{
  "dataset": "regions of photos with short descriptions (Visual Genome)",
  "crop_scale_min": 1,
  "hidden_act": "celu",
  "patch_size": 2,
  "kernel_size": 5,
  "optimizer": "muon",
  "orthogonalizer": "polar_express",
  "adamw_lr_other_params": 0.00089,
  "epochs": 25.2,
  "final_lr_fraction": 0,
  "adamw_weight_decay_other_params": 0.05
}
Rows from block 3, named by matrix and row number. Each number is 128 + 24 x the weight over its row's rms, rounded and kept within 0 to 255. All counts start at 0. Numbers have three digits each. After the name is the row's rms in percent of the matrix's.
# pw: pointwise conv (model.blocks.3.pw.weight, 256x256x1x1), inputs 0-127
pw.30 099:117180147104096131101138083147125108103133142125134095118186173141123123131138137114163135112146084127142156117181119149146173135158135146104079111143093158138138120113127132117108162162154105111098126106127111192114150098172119118177193113153119125114116129117131119130081118117098141101111105125121121121113114142115147083136094144150122108106115155117112148091099107165144168063175
pw.31 112:123110140094131127126137131125130124130145115151213109135121145112129148102137113117158125140145150115091154145143192097084138128118125095121150142140101136121133141112105128110124093062078108177118142109149147133151131103092118126106164100143114092077099141142159128143050145104126106126099218074101103110111112098130125136120106120145189126068131127139113121123115118135122119135152
pw.32 104:079147118129127108084107125117175121150147104111127141141076160130146129146137134107133126062130157123133120127145141100105115156123149127165116153087133114128104152114111120121128100107135143080150135159146114118103130111103127088137100086158151120174111127125156137135140094117128051125110151118134133162130177095118102083129099154113167171120093113081159110064077133126111138115138
pw.33 101:135129146120115130090116109135147153126138108119127098138120093112071105105133134097129105164152094145106101137128122126144160088164122134117135109112100133081106160137140193113101130161092155130097134172141084145098128103109139158114125153120103127126119107160138113136139117161098113118124165104112139153117113135107153117127119149156150138114151126136135116143131150105139091090155
pw.34 092:116117117138121116112120109107139133158126123145111138158138167125114141079110142123126153089093101096108117119139136128125168160155132154107167150115141126151091093117151142090146158171148137138124175096109134116120134122112125123113113121152135146093131133117166127129138137118117142098141099143122119143144136135192137147111114099111124085155124095135107112085113113104098095119129
pw.35 100:105113139121138140142113117131135125107105159108160109106151106129138141129096128154149111191122129105147158172121118098129112098134170111082153168151117116197106165129113107112089149157141152147138083075124113126126086125129157143135112136116137093100129105102160133137118144139137124125159108112128113097125152139123137128131128168105182121108118093145143160128123129153130091137133
pw.36 097:137127095103128086163127133135183145125128103142141162120150157139103148096119121084117142139127123125094106127089106126082137124158106184169082114140131136117153115116125099157135111186106134108134131179140104117114108125133097136119111119090150147140207117130149126107157090130146099149122159128140120123110111148115162144103137144167118150131130164111111187142171117138111128077167
pw.37 098:115155157136153103113139118103160163124132077121173118109147131128110111118141091125119126121141151105117124103111105113121107127139122158120117096121143153117138150144109128095124122072120147126149113116144160116144121162110076198127119119158213093136158128158095123127087132143112114090116095136158125128131167161129149119123137078149095107094138106115107137127128119148199127092122
pw.38 115:137143090159145169137156146140108173084116141113122175151106145145122145117078115141124111151159140128152142129114153164167148129133151110116118124102140121132135124072121106106115109111121158105088122144100105136144147123132118133143107189072054115148118117085084100123146114121082159117100124094137122145125090147104114111131098154122132125141180122100121064125145128101165143184121
pw.39 098:122094115107142118089132112134120167122102156119117085119095119149089156108117192210106129101138157067121140122119122128141127134107103144122113136133140084128096155112124116122156127118128146173135145124161079170152092132115091111135146122135120110143127132119164142144096115120113079110150089122118125140109148087061138149173164116094111142127141131123141104084118138113125078095137
pw.40 098:136097119099143124173173138114155209139105179129115143148181138144122119161108159181112138090104136098103103109123143176120094130092101126160152114123190138105145125146117142140119108173136144120103137155157107111140127142133166166144136141181168136154186132086146099181121124132141135128111147113144127099107132121131152127117130123109158139146120099156106134082154135121119108097136
pw.41 100:112123103143142056148126142152119151126174106130148142115126096130103096097109091138152146137147143155137123160105144154094125118118095150108125137097167139148116139135152135131136117151111118194111124127119085135121160115123108111156088141106141147067116102133123153115105156149152108120128153126128164135117161124127124136137081186100087124126094145092114151175109095077135165124103
pw.42 101:097109114141141096106131111141144099103124143125118145137103134168096140104101162160140159103126082096134135143147120123123123136133095123130121163162117217145127133152133099148111144125098139108129226078124087105124107156135117112135156112113117124084139121093116111167095079138131110126127075109127114120170143114184119124128143109099142117123091114130151121160114128119116121064093
pw.43 100:144111082135125153142103108114127105144155123126148136147113133117123105080141134166153153139136070128135116100151094085117137140139132103110093093091100114111122093147110157178103156097123126143145132101129099110093116132120169123112126151118140150128192101101126149170103122093152103160176130140121140134113100108158152055118136123111117140144148105095140130143121134135091195100141
pw.44 104:131134153132110093174143151114122179100121134160103126110123106121093124126093109114100136089138141106108153125122124124128113146135144095106103140144110141114136130094139129137162132121154091095143112138114107140136143130157147133128120114175135112143152128157119138150142166165105099107162121072142100144133111140142086063110168156177127082117104103100139059149117125137120112155131
pw.45 092:160086097104158142121113139173125113130118105149150157147146132136145146118129055149129101117110103151114123143113076136176132159155148115163121115128100122145146124145132130111130093155145104093145106125111114082143159126113138119140129103146106109116129139106116090122105119119119105137124144135123143130127157163159161119112127113095135156148129124123122080141119145172138063076116
pw.46 105:083114153137120106159143203131151112123107155124145154119149141105125136139104108151125114187135109196107100138132094165149155135116143133134142155098140079102104174140133152091122156115140122137115090125055179152147140103153134125105117167125105130098124145134117137127097170126128112126166181164116116165128094085171129163080111149123129140094093098125117118144100131142199169068126
pw.47 112:132104121139137108121145142095140119180122112116076093115129116149131168114147106118119121102141128115144114108114080167091115125111133104161170149117130123131114099129133121129138123136121154106101139132109132128113148115153107142148118135144122093138142111118114143134127115117107133108127103124132100136113080113110126139126113134122110114148130133128118104148095093120087143133165
pw.48 105:112120110110139134116178111115171144093109104127126155091207121104116122127109160123144112121127154136126084081135119099106101133113086165111194118173146120123170120123132122146102157109117130155164142149128148114126139091125126100119161115112097097106126158100122114100134159159113092124133114120134207148124141134104142166136154146112181159120096125164125126120085137132128104154113
pw.49 095:127098132119095092162097134099086117108167140095130111122098120074148140140174127127110166127117147116133127139191115105123157097132113100128132145124142118151131127102102126131137103114157197096162151127157127134128105146138165102129115095143117152164158141098173102098125095131112105093132133084126114114122177108140120117083123133129158116126102120107113105149097102184116141088097
pw.50 098:132135128183163103134114140110097127141128211085146092130107189154166135145107087096130084117120149168090087147128117154085104146146145131128114102135125165093180153178128130105143149158134087144137134131153119114115113123138154128111133122160153106119129130122155119126113099119103144122140125148095154166141144136132112154110117152173147141113164140140112139129146113119145102112171
pw.51 096:119112085165186130115108176141141127118157106135112156129166155164160137117156115071117161132140151134122108145174077185144130086103108161130147082123129109135130088136155065114080132163146103141115139110127128060152103142122086146190099122161116182140131126107153109125113119148119099147103122154114120124130158102102160123147125126112107123191127136154120110115113097144131144107084
pw.52 101:118128136141138102090147143113118112144111154138151129106136133122135141132128101139140133116124142114125119120138162074162084125121140106105120096168131140139149149134109145125097167152131121155137121110121173177123123119160123086145081134111115125127124158107164161154139124116085130081181103155110097108107138154167079126105126134157129112115099112100164167151123126134164129088131
pw.53 106:114106084143087104122143145124119100114146108118124156128105087108132123121130111174108136188131133149127136123090122138125104157168135135103111112103114094136112177109148123092112130124147162094115105125148108091092109117122092128167122131133119124181118131129130132095126125182132091151138146137130137126091113116150129120123127126104136120109132150129092098148099120130159122067113
pw.54 099:138120083091122085094131150143101101196155131122146109144087113120142137128172112124114133130132096135102083110138147161120142146161108135143134120171125141085100125156158114119118103105130133130147104091087085114138102153095164120103150127124080143132135153135114086140109141108129131143167147106125096135096093152151116114130102115103142105156111127156138109103105141086123125187155
pw.55 090:154092107113113114106103067088136100114135116138107119097143129120156095118123115140111115135139128126128102111144106059144128074157109117096113125141128150118144145140143138155138135127126127135120127148131171130090076122122105072157159123120121177144143152138123119120127112114111045115134093137141081107114126117155110129124137141147135100146121110138121118162052142169103185113137
pw.56 093:109086105151141114119123185185128136110157102157060125160100096139110163089116110127146123122119116143158119082103133111100158129117119141121125122163130114119124154131174164111148174132122121114126118101130122161116119137124183083096143124126127087119091139150105110164126151123091149138119121122101117118111119101154113101142144118116165144103109130125187121131165113095133138103117
pw.57 094:164061126149090133118138086114091149116127124134132128133086107079104131119141146156110121145141118127160118149099075106097123098139129173116127135109111140131142119131112136128095123107099121099108102102135120182092154105176107098105134120136111139137129127124123122088172134133099151128101125117125115119124116138121100110082143113107081144166124145145123113170145163130120114132133
pw.58 095:157158129116102127100127079110137141100109138149116147128123182127161163137151157094117080118128094113143128142137125175113106110134112100114137131128194146154133102110139128123140128138145144151124118110135078143096121141118187140095128114144151085133105150159109106136115143125083149099132123110132091099191142111149110102155134100151124116130134155148111111117135117143168118113184
pw.59 101:130128157105103154085152141117113147134110109141134161133130097115156141145127159126138125117112110089126146154166102102126121114095130107130077162128153110108120140129165172134130125134121118203148140121086159097091144145143083133145128153143172140111106152158103101135147149169142147148101141136122099131115152115107160078084118165149108107081145126089120130120145129114144122148091
pw.60 098:123161160155123160148102119151081145128103121125093083100105113150138082128204119091129131076085171116116119119164128099116110135117161142143158114136103108138132135123183119145141146094140139120104086156142106115091124156159123162126136141149167099110127150159146112137126127132159135138110079118141152110139127095103138145152115108113129138126145134162100179114125141164130141138141
pw.61 103:124115137100151087135104181085081122132131141142129165116108154165091146097140147114091122182134108182114101171125172151157155098162135127141090166110115126102136143170169137088113109117117128117099146148152149117113102142121133101122130161098109132122116127106127162121093123117114121129152192130161097089120131156162104136127081132113124129101150105152106177159132159113166116146094
pw.62 102:144103140123062126132174146160092123120113149147121141135114115107127108117135165145129121114137118175115153119143130143133094144127117169152142110139118107148130105137095101153119122121178108122126084135118118124062112121113145137128082125126115123111128139093095153067108085132092131090127127123119097113147142171121125116134125143113123148118127126153168207137131128183140138141107
pw.63 104:128113128102136108130101110094099135096181183142167127137155126157154119110111127149129119119091113108156131097131137109151112136104126146138121121130095120121162125154080130125133134123141152149132120121111124132134093142181146145137150136107196140118104124122205055185109127134124115143083140125089139161096121136139110123137118166117137152117115160137160108189164152074121127121147
pw.64 099:088096148152092107124121121110129131088133159140104130135217125114099198176113166148169126140084096120094138122108125117119119110123152130129118141146147145145104155112161102126119100128136116103131111121165131143145101138144152128153110167168151097115135072120133113178093134191165108116123116122130167146110128142130121139073127104159125128119104133118136112149125126115143097081141
pw.65 102:100143136142165108126110125099111157111165112117117176136137109114111086128082153106106121097119140116079089130125164132120168145139128123115107138150096101165110126114150154103159131127138130094104116082096194137085130106125123149103145102155125127154122110127152126127156166117126133140127092152111127070109133125117126119137125129171154132118108158166139151093124115109144115093122
pw.66 101:165103120124095157101098102131130122150116122131145181116147125104122138063146107112131144070139159126093131182159124114127131094096167093134137111124110132172107107131129083122133139143094140120093121087108111118106111182114104153114109109164100138138117125122133141129123112181147118116130150153179136117156160133080139114127127102156094140134128135139091092099122146113103092130140
pw.67 095:114170140140199139111124124116150128140087132137136129093108133144146082152130139124105101133133136126132111127143134100128141166092174133131095133139112121146146137119149108145047102140097156134122131103124100083141139135199104111161111124120142105125134101094148169103117105119159133179141129202199136169150096123140146137173109116148134169114111136120135159122143083112086121133115
pw.68 103:092104092112146094147139134097152172154155169077118139128129121145090128102144128129087127173092121120101131146132096127141125115114102123166171111139165088133131131160126112126146113130115083146118136145185103149117105139144138134107114128149184125193124133098094153083144133096085141110123126114146127142095121094146119119121130172126119154110113145134128114110149129125134102099129
pw.69 096:115151156157116125150130127150116121123144125146131130124120102149080083129132134076142136114075171147119136091126097147135115118119107132164129116165106087134114111161167127121134084143167135106137144108132127167148132149163131103118118087181154111136064128174104108134141137109174119153125110127156112088117153130131143136130134102116128110150113119100153133139105146127118112135110
pw.70 093:132154132164115135119126112112128082155114140163152173171101113136135145127126131126121124118146128115113135155143144128130110114129217107126164124103128086152143095158143098143122112137099164106123112080135121134128127134120098106107104164119113152115137137091135145095218144122098132107119152104128105162137144130184119150102148118112136106156154145179115134125151131129148150091137
pw.71 102:110151157113144135126116148137135096146098113121097174138119154143090135113166132117226156147122130146109111183137106146100087138086121125128126130131176148124157148106142094142122141150125119128134124175108127133093143154115107140149106117120145115131166143111118116139111125177132134128065133108098139120182133187113095120141158129133135149122138116117111108141102134143146200108160
pw.72 108:115132089179139123173072088157118091104130142107141152145099107124162118161118147132136112101133156091107132092125105107095073114089167120098140122161180122120136150137114109164106092162126133143141111087117116149120122131103126145121152184109106160119122100141140092112111144117121135134145186071126133164121126112147120121117133149108164142165115157112128125095120141117135132169125
pw.73 098:173119118125114128117121093144094143104144100128135125137157154128102174170129143137164105154145108144142140146127130119101112157135131127104136166116111103122113114110101109170114168100148159136137142135121143149106112084138101118127151161129109110058129154109136149149157151130140115130153106135164128155118101111126090148131107116166149103092136093090114117136113150150121160156145
pw.74 103:094159105142131100139117173123150131137118158121102152113164135145131141127118117125106140174086126107120134127130150106092082126170114171162133131150145127131147100130152101185128134086092126134108126107145088086124127150139103130157083110132135138134127117132115162069164136129101130134105113124130140115052107125139126133127135117149135111103127089115084083150152118139151084131147
pw.75 100:136116135103160130163122179139132120139115137144139124162065123107085139112161127156132100121123126169130113068118151174089128154147139113150117140140131114153127141153102106120138140204105174109122128119113118114114145122141094140125100151146127107098130111056115177126120118148121119158087149120074122113109148133129116128138119149142154063100099149131176174114115155112109163100148
pw.76 101:127138114083088103111138119118141134130155113183120148152147134144141092132130145135155153156146139132116166110124156137113127134140123162156129103098108116139141103105132136109136148141119123136100108148159152180133137105167143128128146139112142120140104099095073105123147147170162151163155123127133160114075133152130162164163154161120124129092178116120126163145123152096141143127097
pw.77 093:128129144189131139106102189076182113141116115138106136130075151132159097162129118138126102146090147128139097136112179143133067141114097136099146113136101110131138140159165154128116115179099170154098106106090051123120147152137153083120152139113122151146121142149168101138146125067147110145146160110133124113132113095129104106107130126112142132127128149161113092100128153095095119118138
pw.78 102:097107115147141152098121104095144126145132124140096127102102154116114105111096186128110088090104130116095107111108070106125121114132156143140068116148108151098111156146122149088185181126105111126125101146109154105130090107133120119106107131144118081122128118147188122122151139129094151120104131154129145156127093110107126165084137079116143112167119139122120154150107145127110100114120
pw.79 098:134129155128132123056132154120123092109112133143153092109118127143165107139094074143106151129129091154135098123093123179129170122155123118148118112123119169107106121124105116093156120152097139080140135114142094161141154124131120139113063114133116124159132106098148131129133134091102176115063131111127106142041133121116105128120104127111140139107144170104104095141208108154140160142105
pw.80 097:155165097176161140155147127177109124120129082115108130128123124147214121157157134128139097106147124145116195103111162170123140106158150172140154165105156106113120123135120138082113120106140115132149099138118119101150126097126145150100102132140108116154140094095100083125151162115140162083112103132127130115113162133142119157123143131128129145089178164121162143144120110098169137077141
pw.81 096:110086092123156107127132124109133143135097136151124109102087122154142142124141124137083106125133126122102141127135116143109118154116143118129130131157145111121140132100075100114067129105112123081066125103068119144168127144112139099182102095107150139199137098103116147111119131121152103137142140181065141148113123129142159120120133097133125160128079136136137131139106136097122158129147
pw.82 103:106140100138119096140059164116127122143113081089127124148148119116194114150111132157119136171118119086082155124110132128138127140138108099146130145128140126118138151139099105169135118140151164127115108114138123142155141130152131122163133138107106130147086116174161098175114150105161140130127143132127093121119120106124144142160140112143152123162116141132138082118168162089130150109114
pw.83 100:110104074114118118142117141118134102177113127122159160138116101164188078145115107184129120195150090148113119118131124149139139118116110102096147149132110102171092146127108146155139156145104147184122145143125144092131102087117147134118100136115132130118116133121125127135123151128165131135104175102122101110142121110118126148126130127149113123141150116144114113171117124161108158066135
pw.84 100:096119135162132124128177104111135155113111153134149137130123119133222107119123133119130122133097100156176124124127120122139157120153131108096090130134132149140115141029118140144134118157126147129129108084143118159153104141116129110104131102093117155138137070062144103161115099125080129110117160133109116121145102106101075134117112086165100123114109119104143118158141121110116110105089
pw.85 101:122114100107130139147118120140126174133130076147136140144093129105110108144093103139074107123089158145098078144098106126131139128133082131107096154101133119181150163154104138099122173116093181139150124157145121116077096138089102103132151116075117155137160131091108095154120114107118106118104129148107099102137109152126106099115136133127118109148136130132145155101131117126135110135130
pw.86 109:120120112135101129101084150098158115138144149139146132143139109120140093118142119168100119122140057115173147127128110129119150124136113139108141113137140120131138098121117151148122120115135130179130076182148158140136121096128151134158128126160140094100085124126138147129138122156104117136157160132161128068152130111167098071143138089117111111125130127103171102147119154185113161114128
pw.87 107:142080077119128094104153120141144140124130132088115111111103132130091127118137095123190098154140161146154090129127104142120150115116092150184166107101135130106120101162132115117110177162098134143126157169109161162130086154095144124132137107129109122128135125098117116159144085135153130121121162132071175159111142116121133163067114165126184152115153146141109102115113113098120096140105
pw.88 114:130140138086134118131132121163108133119084150146156098121134118125107144154120126120125115117126111094156104127103194097128141129121121066152123134122136135105085122131128113142170156141127105113131105089143131140095105124126142116127086129144140120126125137130101112145089114135125115124147120108117138112126145132123114130130144145134132116172140167101138121136130101114174118118101
pw.89 104:118121134125171134143132108153140131155167127118184145104187143157137128122145106113134157140131095099120126166120111105130153191135102089093145142109131116126113139116133161128106102124100153132132120130153135114130134115109137121108090099110124129117094158117119128148197155121153079096112126183149097134138109118088113152154143147151143132174135149120116114129103184101120120124127
pw.90 098:131121109166127114094091143115104116098087099090142169143159149102133128140098153207152128120130132156129125136135134152158102104090144126107146186146150087178141104078111170120125181118110124157146088159097132121130130112132124119146116137119130156111177117096126108063118142128099145128116154153147125140153111142124112135160091164106135131139104155151102150137130131174115077132111
pw.91 113:166174104123114136218144128124103155094151145159136113133129145121127150116126127138146165132124123162092103102137097117147127130147149145184129182151186151108112141100111096115142127074127125109160095130119069167117146119124128122091110106101106093106152150116129162098136130110140114141124139150115137137183125123108115169119123126085112133105149124144081083140097140129100169122146
pw.92 102:126119145082107129116124121168143150094156110091132115131162133161083123142078147098159102108115096118147120126137152109116170103142123149138085107091121130129119126093068148113099132107078085137141125128102098153107160141115145099080153167134158101108078104133146165121102113155110139094157113131129152131111192128125128103136162164147094143125130115145150129143144162131117190090092
pw.93 103:128132139122112146133098139135157142134130105138133137134110137142142127130079147123110105107140144122097146130095107129138128121164106129148106137141144122131129142108157082119144142137087100139140130130106113136153134082091113108134108107127108143167182113115084150141121167113069112089165135134099101127109104114144099106128158119151146098142110100146137088102098138152085122133115
pw.94 103:129113109126098116162119112131135140156106138078129161132092118139194133138125136133103161149117105103088085122135086132110094119135157108133154102141169157163138134095069163117109143098126145090201145107151107140173125136111128134145158131109152136190100135154143128124158130132098133166078153158154140168109129147140156128150165146142115157114138114142138157145136144123110112108107
pw.95 099:129144139118123125104082123105152121090119090136171129128124122176152113132161143112152116106158117146129156109133132121086130095109114176130140130109141140125142128120138092151127124116123102123118153109123152111053214127146115142125100150130136131156133132150121147117112150134186159128135139138135119072119122115122140163112175109150126117155151126099102094164112083153106118168146
pw.96 094:100148160160169112172094129129114125108126145178142134159130125120144090149140125123199134096141148137098156162115124162133108088122141141111103137161114136117176125134111124134111134143202113094137154125135083131164110139118164162122129135196158155137114123094115136084134108111138135131097121142103131114117138116134120121161101137123144138153146098110133109118137161167151103107131
pw.97 108:127132137181128120092127152163152110128118106139142135123151157157137131132139125127149143116099138131120121146090136174092116107135164117129132097138138144152129123109126133124165145124147099119111165152140137124103069132141147128157081206132106145103116145110071122127125122099123108155144104082104162184136144106117146192160091138091154136115082074102104115084121118088100126102092
pw.98 096:130114125134112141111092139101104115121115115122113082116152104139159114090126118177154134127079111116134124104112137172126137123112156133114152133143119118156109199118111144111131150096110164115108126134131154120136169140112140131150107106127118083102108138124131133108128146136131184082072123105151161133129151127102166132097147126093120102129137162107177145158154124081120138116174
pw.99 103:131110107126135098139100160143104127081102132106122190162114092142134160079145154163124146162119110117102102098144137136101116130124114115117102141166112142178113136140132104090142144110145091184112119106114109116124116120132113109125126142113120104160168101132108155107126117118126115098153124130143085131089133085170140110168121152159101131132135145094104149130113142088138084099138
pw.100 100:149117114136118139113123102084117121116151130131130142137107105169113120093154131142122135155113121106125144131142160094130118108157119088138093138135133183179130155101088124115123155123150105088134113120167109166114116125102104094160110112148125099115111148150153144127138142098136090096122115122095097120122124101100097130128144090144162125133101114104169159120078123111119113148145
pw.101 105:108120142134139140117107098130144103126108113127121123131105132175102134149097087123094125126117168121135105121098102163125121122154144115117120097113123167150119121121135085081128119176121113135127137111136106141094108148135179127127156117145066131153079137122120105118128085150147156123159167078124120125113108100085112147128106164126133120073117165135125098134156127136126126118128
pw.102 088:208154147105113142172162110120117147132124197138120134128131097156140112156104112129118106109201115134123115113135148149128108128139174144190168134115177124137158158167090109158139125118125142128138135134125092105134147150162125132114109164110169113081146138117113128135083129175121130141143149104151126124140170098096134137141102129131131132145125097131071101125150144109130115097135
pw.103 097:118124145173137152129152117106094120106138145133136101130117098150132156134161091117140142136100145083159106159090139103146165153112139140138114119104119099101097152134105106159126115163114151128115136110111121159090133121127131107145163118103085154084126162110131169116138112145132109199127127130136145113107140106113109096146105100111124120124137124118120115137113130144075095147152
pw.104 096:150092114118141114110156122125134121098141108090131110140134137138161140114125095167108103133099157154137115110105122100145100138173104154121132112126161162147125171129157112147154137112105144147102114093103136137101128076107109142073124147114131101111122115155126126119126111094091196167125129129111155088119132116112114106127109088123092104122122108156105118105205128139123121152119
pw.105 102:110105090100085115124097129134139115151142160156128138095138118101140166108161109135127121137138127120121099133146118095085123108159102134112179109151119119107145159120128143124092134154130152129154124114089130134074124130124166108116114116131117104155141113104130114098160081152105144104130173103174096112115124143139110165099132092177145153126092102179169151146158127138108137126125
pw.106 095:129119154090106185111098110162139157096161128124137084128126117167079092170089128132156159087180111133100111169119101120109130124124168125099159100151136105136097113128129158112094112137145113178147135112102094122109153184139117145095120113117109155153140097151149124071099106140141132133094136147155139128104141170098133113093126141126143140144172109132083136181101129111099124102126
pw.107 099:138137144127130092126153132138075141140143126128111126119127121111137141114099110119101118121116109112137132081116141123124093103069106131100149136128114183106125176166151176113134093126168134122143124080107096114123083133164095116136126130135102107097115137132094125149099134100099099146142121114132129148171144105129118148147154088105133085117127109147221121123093087093107037137156
pw.108 101:116118129120085136119146138163142141116134136137116127154186159110148103127137138085146134121134096111116132101175131147134129096121113124106100139076120134143129139084135140117145116110200122102112163136143092138152132127071102143120128151117111098112140165127105158135139144162116084096132115072085119098103131132118100153124141143096134096089132163143116147142119162090085111139140
pw.109 096:130142105115133153123154144142104141115158144083131099172130194143112127117163141161165128149164171144150153152104127150099196120141147115089125114122097133155106108090091129115119160162095110118112091093131123122096142138130135119103114087131100132145105137143124119144119100101130126115181097159127134141172137124132133129122117133122120148125136127140114124124118135154148167105111
pw.110 097:141124144148128133075116191154094125135123075173158142110154138120122124126152115132138137104151106128135120139147081140148171123087137130137107137149198141119130142122147133154127172107134141103099097151153109106155198124162153129133133098127098123161102169123078119102131125119162115165108159133134120107141153123101144148146103119123134084116165130108135125138130152159132141158111
pw.111 096:143125109136145101099117166148124137143090158136083147138151143138109072158148129189119177145119125138153138144157132125065093145127107108145140122097126151134121128138111136117181170169158135119139135118136088118158113084121148142146139149140127173168115130081158131148173103123154128133146108153095149143126163112133106130152130181122136148123126140115161152154093127156113152098144
pw.112 097:126164142125098097160134124117079138118105115098138151143133210124115128132109136126107110165124081121117108112117106127117103110119144135192118089133213128101176109111083116140125095120146141068114114133128126227105137118142134088125138164106121109129104134116141108119145150153127122118092156140115119117147149090144149080120118126119138116121137139136115130085134118155162122086137
pw.113 098:135158156179113110102134171149126148135136158125114102134120096093094156168138124147106128139096067127134094101149144181066175146169118141138169098082120161122129112108165117100137126111128113139116102152140116140140104142114127107149106129093117131103126131119135124114140160180162147127174147138135145177194132115120142133166091138159116131154158134106123093120135130161151171155113
pw.114 105:135139085119139126096141153145174127125138170101117132141120118118094143126115108139157130128141102148161131082107139149102145156099139110176061139113135080127150125109128116167175149116128121149131105084163150146134164127109154098129118140125165123065119130132114123145112108130100115120160152152137151090092150099138118140162108113143103117136130128122112137137114138146164134119150
pw.115 090:091147127139125085112167075121127109135137148124114156104147111150160131113141117120100111132136141140085075104108158163170076118156132137107135149108085167140165112123110093120101120142147145075101139137151083104159139110106128167130118116150135139151114117136194143118122093153155115169127148107109162164115100123148149210122112166118160136164147131109095115166109132146104134116105
pw.116 106:103107127100129084101139151093125105133109139151137105091129111158102120107153069113109119138143088160081087143129173128134122124132121127132119151106163157108135133105172106157080128134090111126143160134126132123096161102119113186112129088156158153119181148105149134137161126108122166111149163115140130105107144110085144122091123124123128097121131102123141085107165118097123084126143
pw.117 103:056117090135134103115132111149145120106134100134129147101106144092106101113096109106101123161123104103182107152118105130116055111119127121127175144151147086114125105140117113089136123140109096118108216112168104121133147158136095149101130114109108118160135092147119164137156131125131159108119136098123139108114114104115135136172104119111160133154127110107160152140137104086135126096098
pw.118 105:110091141138137126113127101142117148137111137128116131133151126133148148125122124111157147181129132130152129131100095115174112124159155141152132081122121130065169148139129100079106139130110146111123123182129101146130149122104117125153124146100118114131125122102117114114155104127123126145141130140098175120102101145152111138125137155134123137086144126154093128102131134124121166092139
pw.119 099:160080146135151131160176116145115140128130104125171113129133106158182140114119112145166093119160097136166152089152131136131153134106140153137163175136127102116088127113099093144118155134130135140115119131147133062138136103125142087100145147127117091136145118162159124125122163137139120060091100128116135133081142153068121190119161135115153112111129103097159110097122121096150146095127
pw.120 103:117135126129120110160140108135155158134114099097093150158131116123135128085129147162113117110136130097078079133119112120157144138091131135112144132121129137150121144105086124154145143119141106112103148149128163131173132103087119158159161134123124111127134143139096113132141147115169123139131096117114105099124126154119123103145087111132123150110123104112122125100125110116092116041106
pw.121 105:100121127138135119132155139136120125099135140115110155146094116127111140116150096092132155094173119128112131162140105092139109112087106131130142132133113126103134114099128123067121086178129149135109228084119080086134131152158136143147124110103094169140116146106073107108115122112144092127144148125133114123126101149131145139103103153150101136122152120175129116126101139113115131115102
pw.122 094:146111140146124143104103130150090133148105122132107149155125086148140142127148101129142124108179200149081110166155117106141163101118139134128130097097140129162100133097124145117136122148129124112134091023093143124118122144130129124099098090138151137090090145110110093162057091105157096100129112149115121112138134122142050134142125164145115131143145135125135099108123134118112132102134
pw.123 100:080153096095146105106134142153179095128083132113104105097078148100103120134095145157134099148165117118123099119142159132141135168116140121158127125157126113149097151124165129128099163111093137117125163150093149086107119130156123116142132130119175155120146132152117170149157169134196112139119091138175132155123128142108191132174107116124123167127090153138127062102100121076161133141173
pw.124 101:165137139089079119137127091085145147135093101167122128128127093077153124164138107196153128123111117165172100151097110117109132095152141145169127141126096119143112114098125160146116131159101140145121129142148124083101107100106133096135126090092097175143160144121096094198144110153117128111125135109114145111127103119130138123081170104125144105098141142100154153113135098096084107138131
pw.125 099:137159114126134092142141171137119121142085123120095115144165111124122093112156107155213111134158135154128099123101168148160131134135128152155132107090106113111084136059149137176139131127131146107145119107131115139127157113146087124147183143173150108104100127130110129104134137086164130121108079139127178140097127105122106130103102121148114143111128139086124110132110154144132110132099
pw.126 094:156108144144108163117152161137133122157139145126121152151063085178140155141074081124135141129142070150128067115124137143122140104121109194138125067155138167136086149143115124130122140118102141127121116133083104112180141118134102152100099097140138111144127161152126123118116133118117168171121163145138124113154125136112104110124112097099114136136172157139082119153174131157150169126122
pw.127 101:128155110141167093102136122077117143127157105131102150153119112160158108112145134157128131136138122125127101146100088116077120139145132125082176129137149122138115112141119117134121124114072136119116119111121105134047197085145135135105067162169077153138109161154130131103111110094159161138142124139136170143130153110144145146094123118116171102139156111114131132129153157113100120139128
pw.128 100:117090121099140104130098140127116138140121132103159149110104108083149112139105147094132127148093117100152154155131124110170164112125111119108134146144155144133157140078095143117142097124149136112084134101108151117173089149096158139093123185139132119177108111121157122136137134101120108115108084111131163144140169157141142093183095177127117119107136086152162142139135164128139120121139
pw.129 093:096110120128130116115094104117142113121102097178110140117106123141141145086174102138101141103136119123127112150116095112143132115083087074115178117147093134123136196104134089134101147137152123116133143180170092126131108147173129084137136136121134159130122189136157151138141146108111133095141101082120125135133111137116142153100154132114131115126112110137147125130135119108143118116102
pw.130 099:138122134134086145120113111142152137142100090159111147151215166118155133105151079129131106134106109140137128119174138124142124142148112086097104109166144133113081166149094142137102105112112124102107133122125113167131150137119112172136102148151097105139110124092130089157145110112100093147126107113081139138158139117124104121117085129139144143080111099142115093135152140103128124147133
pw.131 097:147139134131131149089156144150111138161146172162166092115111129137160139172175139146128164105158152118058131068147162102122120151194129152129116112131153183134151081103125131142102137147173123153130143099138122108116109157111131113111128140114147113117098113137137132155143108188154096162108146157123119151139107153132145111132079130131132146120146123128094128131141180124168121117093
pw.132 097:134120127130149094137124140153134136124154165158164118131133126120127142063137071113071142126123140113060129106128179143162122133140116135154144189130102115168093105100109095153114143066105149124156123145168090115149099132123121109080119135125141143151093143131120135162125135116115112187097111126140123121082103165094083149109139121126091124136147131177137142096119115147086122155132
pw.133 103:116132125135118130152122137171125101149101142122160169185133135137097106139096139150103141155137120149127171126128133123160134147131134115140134159146109155133177170149156129141142138129114130155130121137133208143176118127122066133154127171150147143120152085114130135163127171151116137131096137144149142150132128124143140165125117159103143125077130148116104172078156126135144130064137
pw.134 099:116116073132166162120109130163139160146134184128104139140126160112141151132119144164163107105129152125126114104100133144131135107122124119135156129112126106129124133194068179091135116136136190146128130166119166141107101097092090113101138125097151103115132121113114096143128147124197141136155101171160116130118137136134171184166103125146127132142071124057146154123118135109130106155137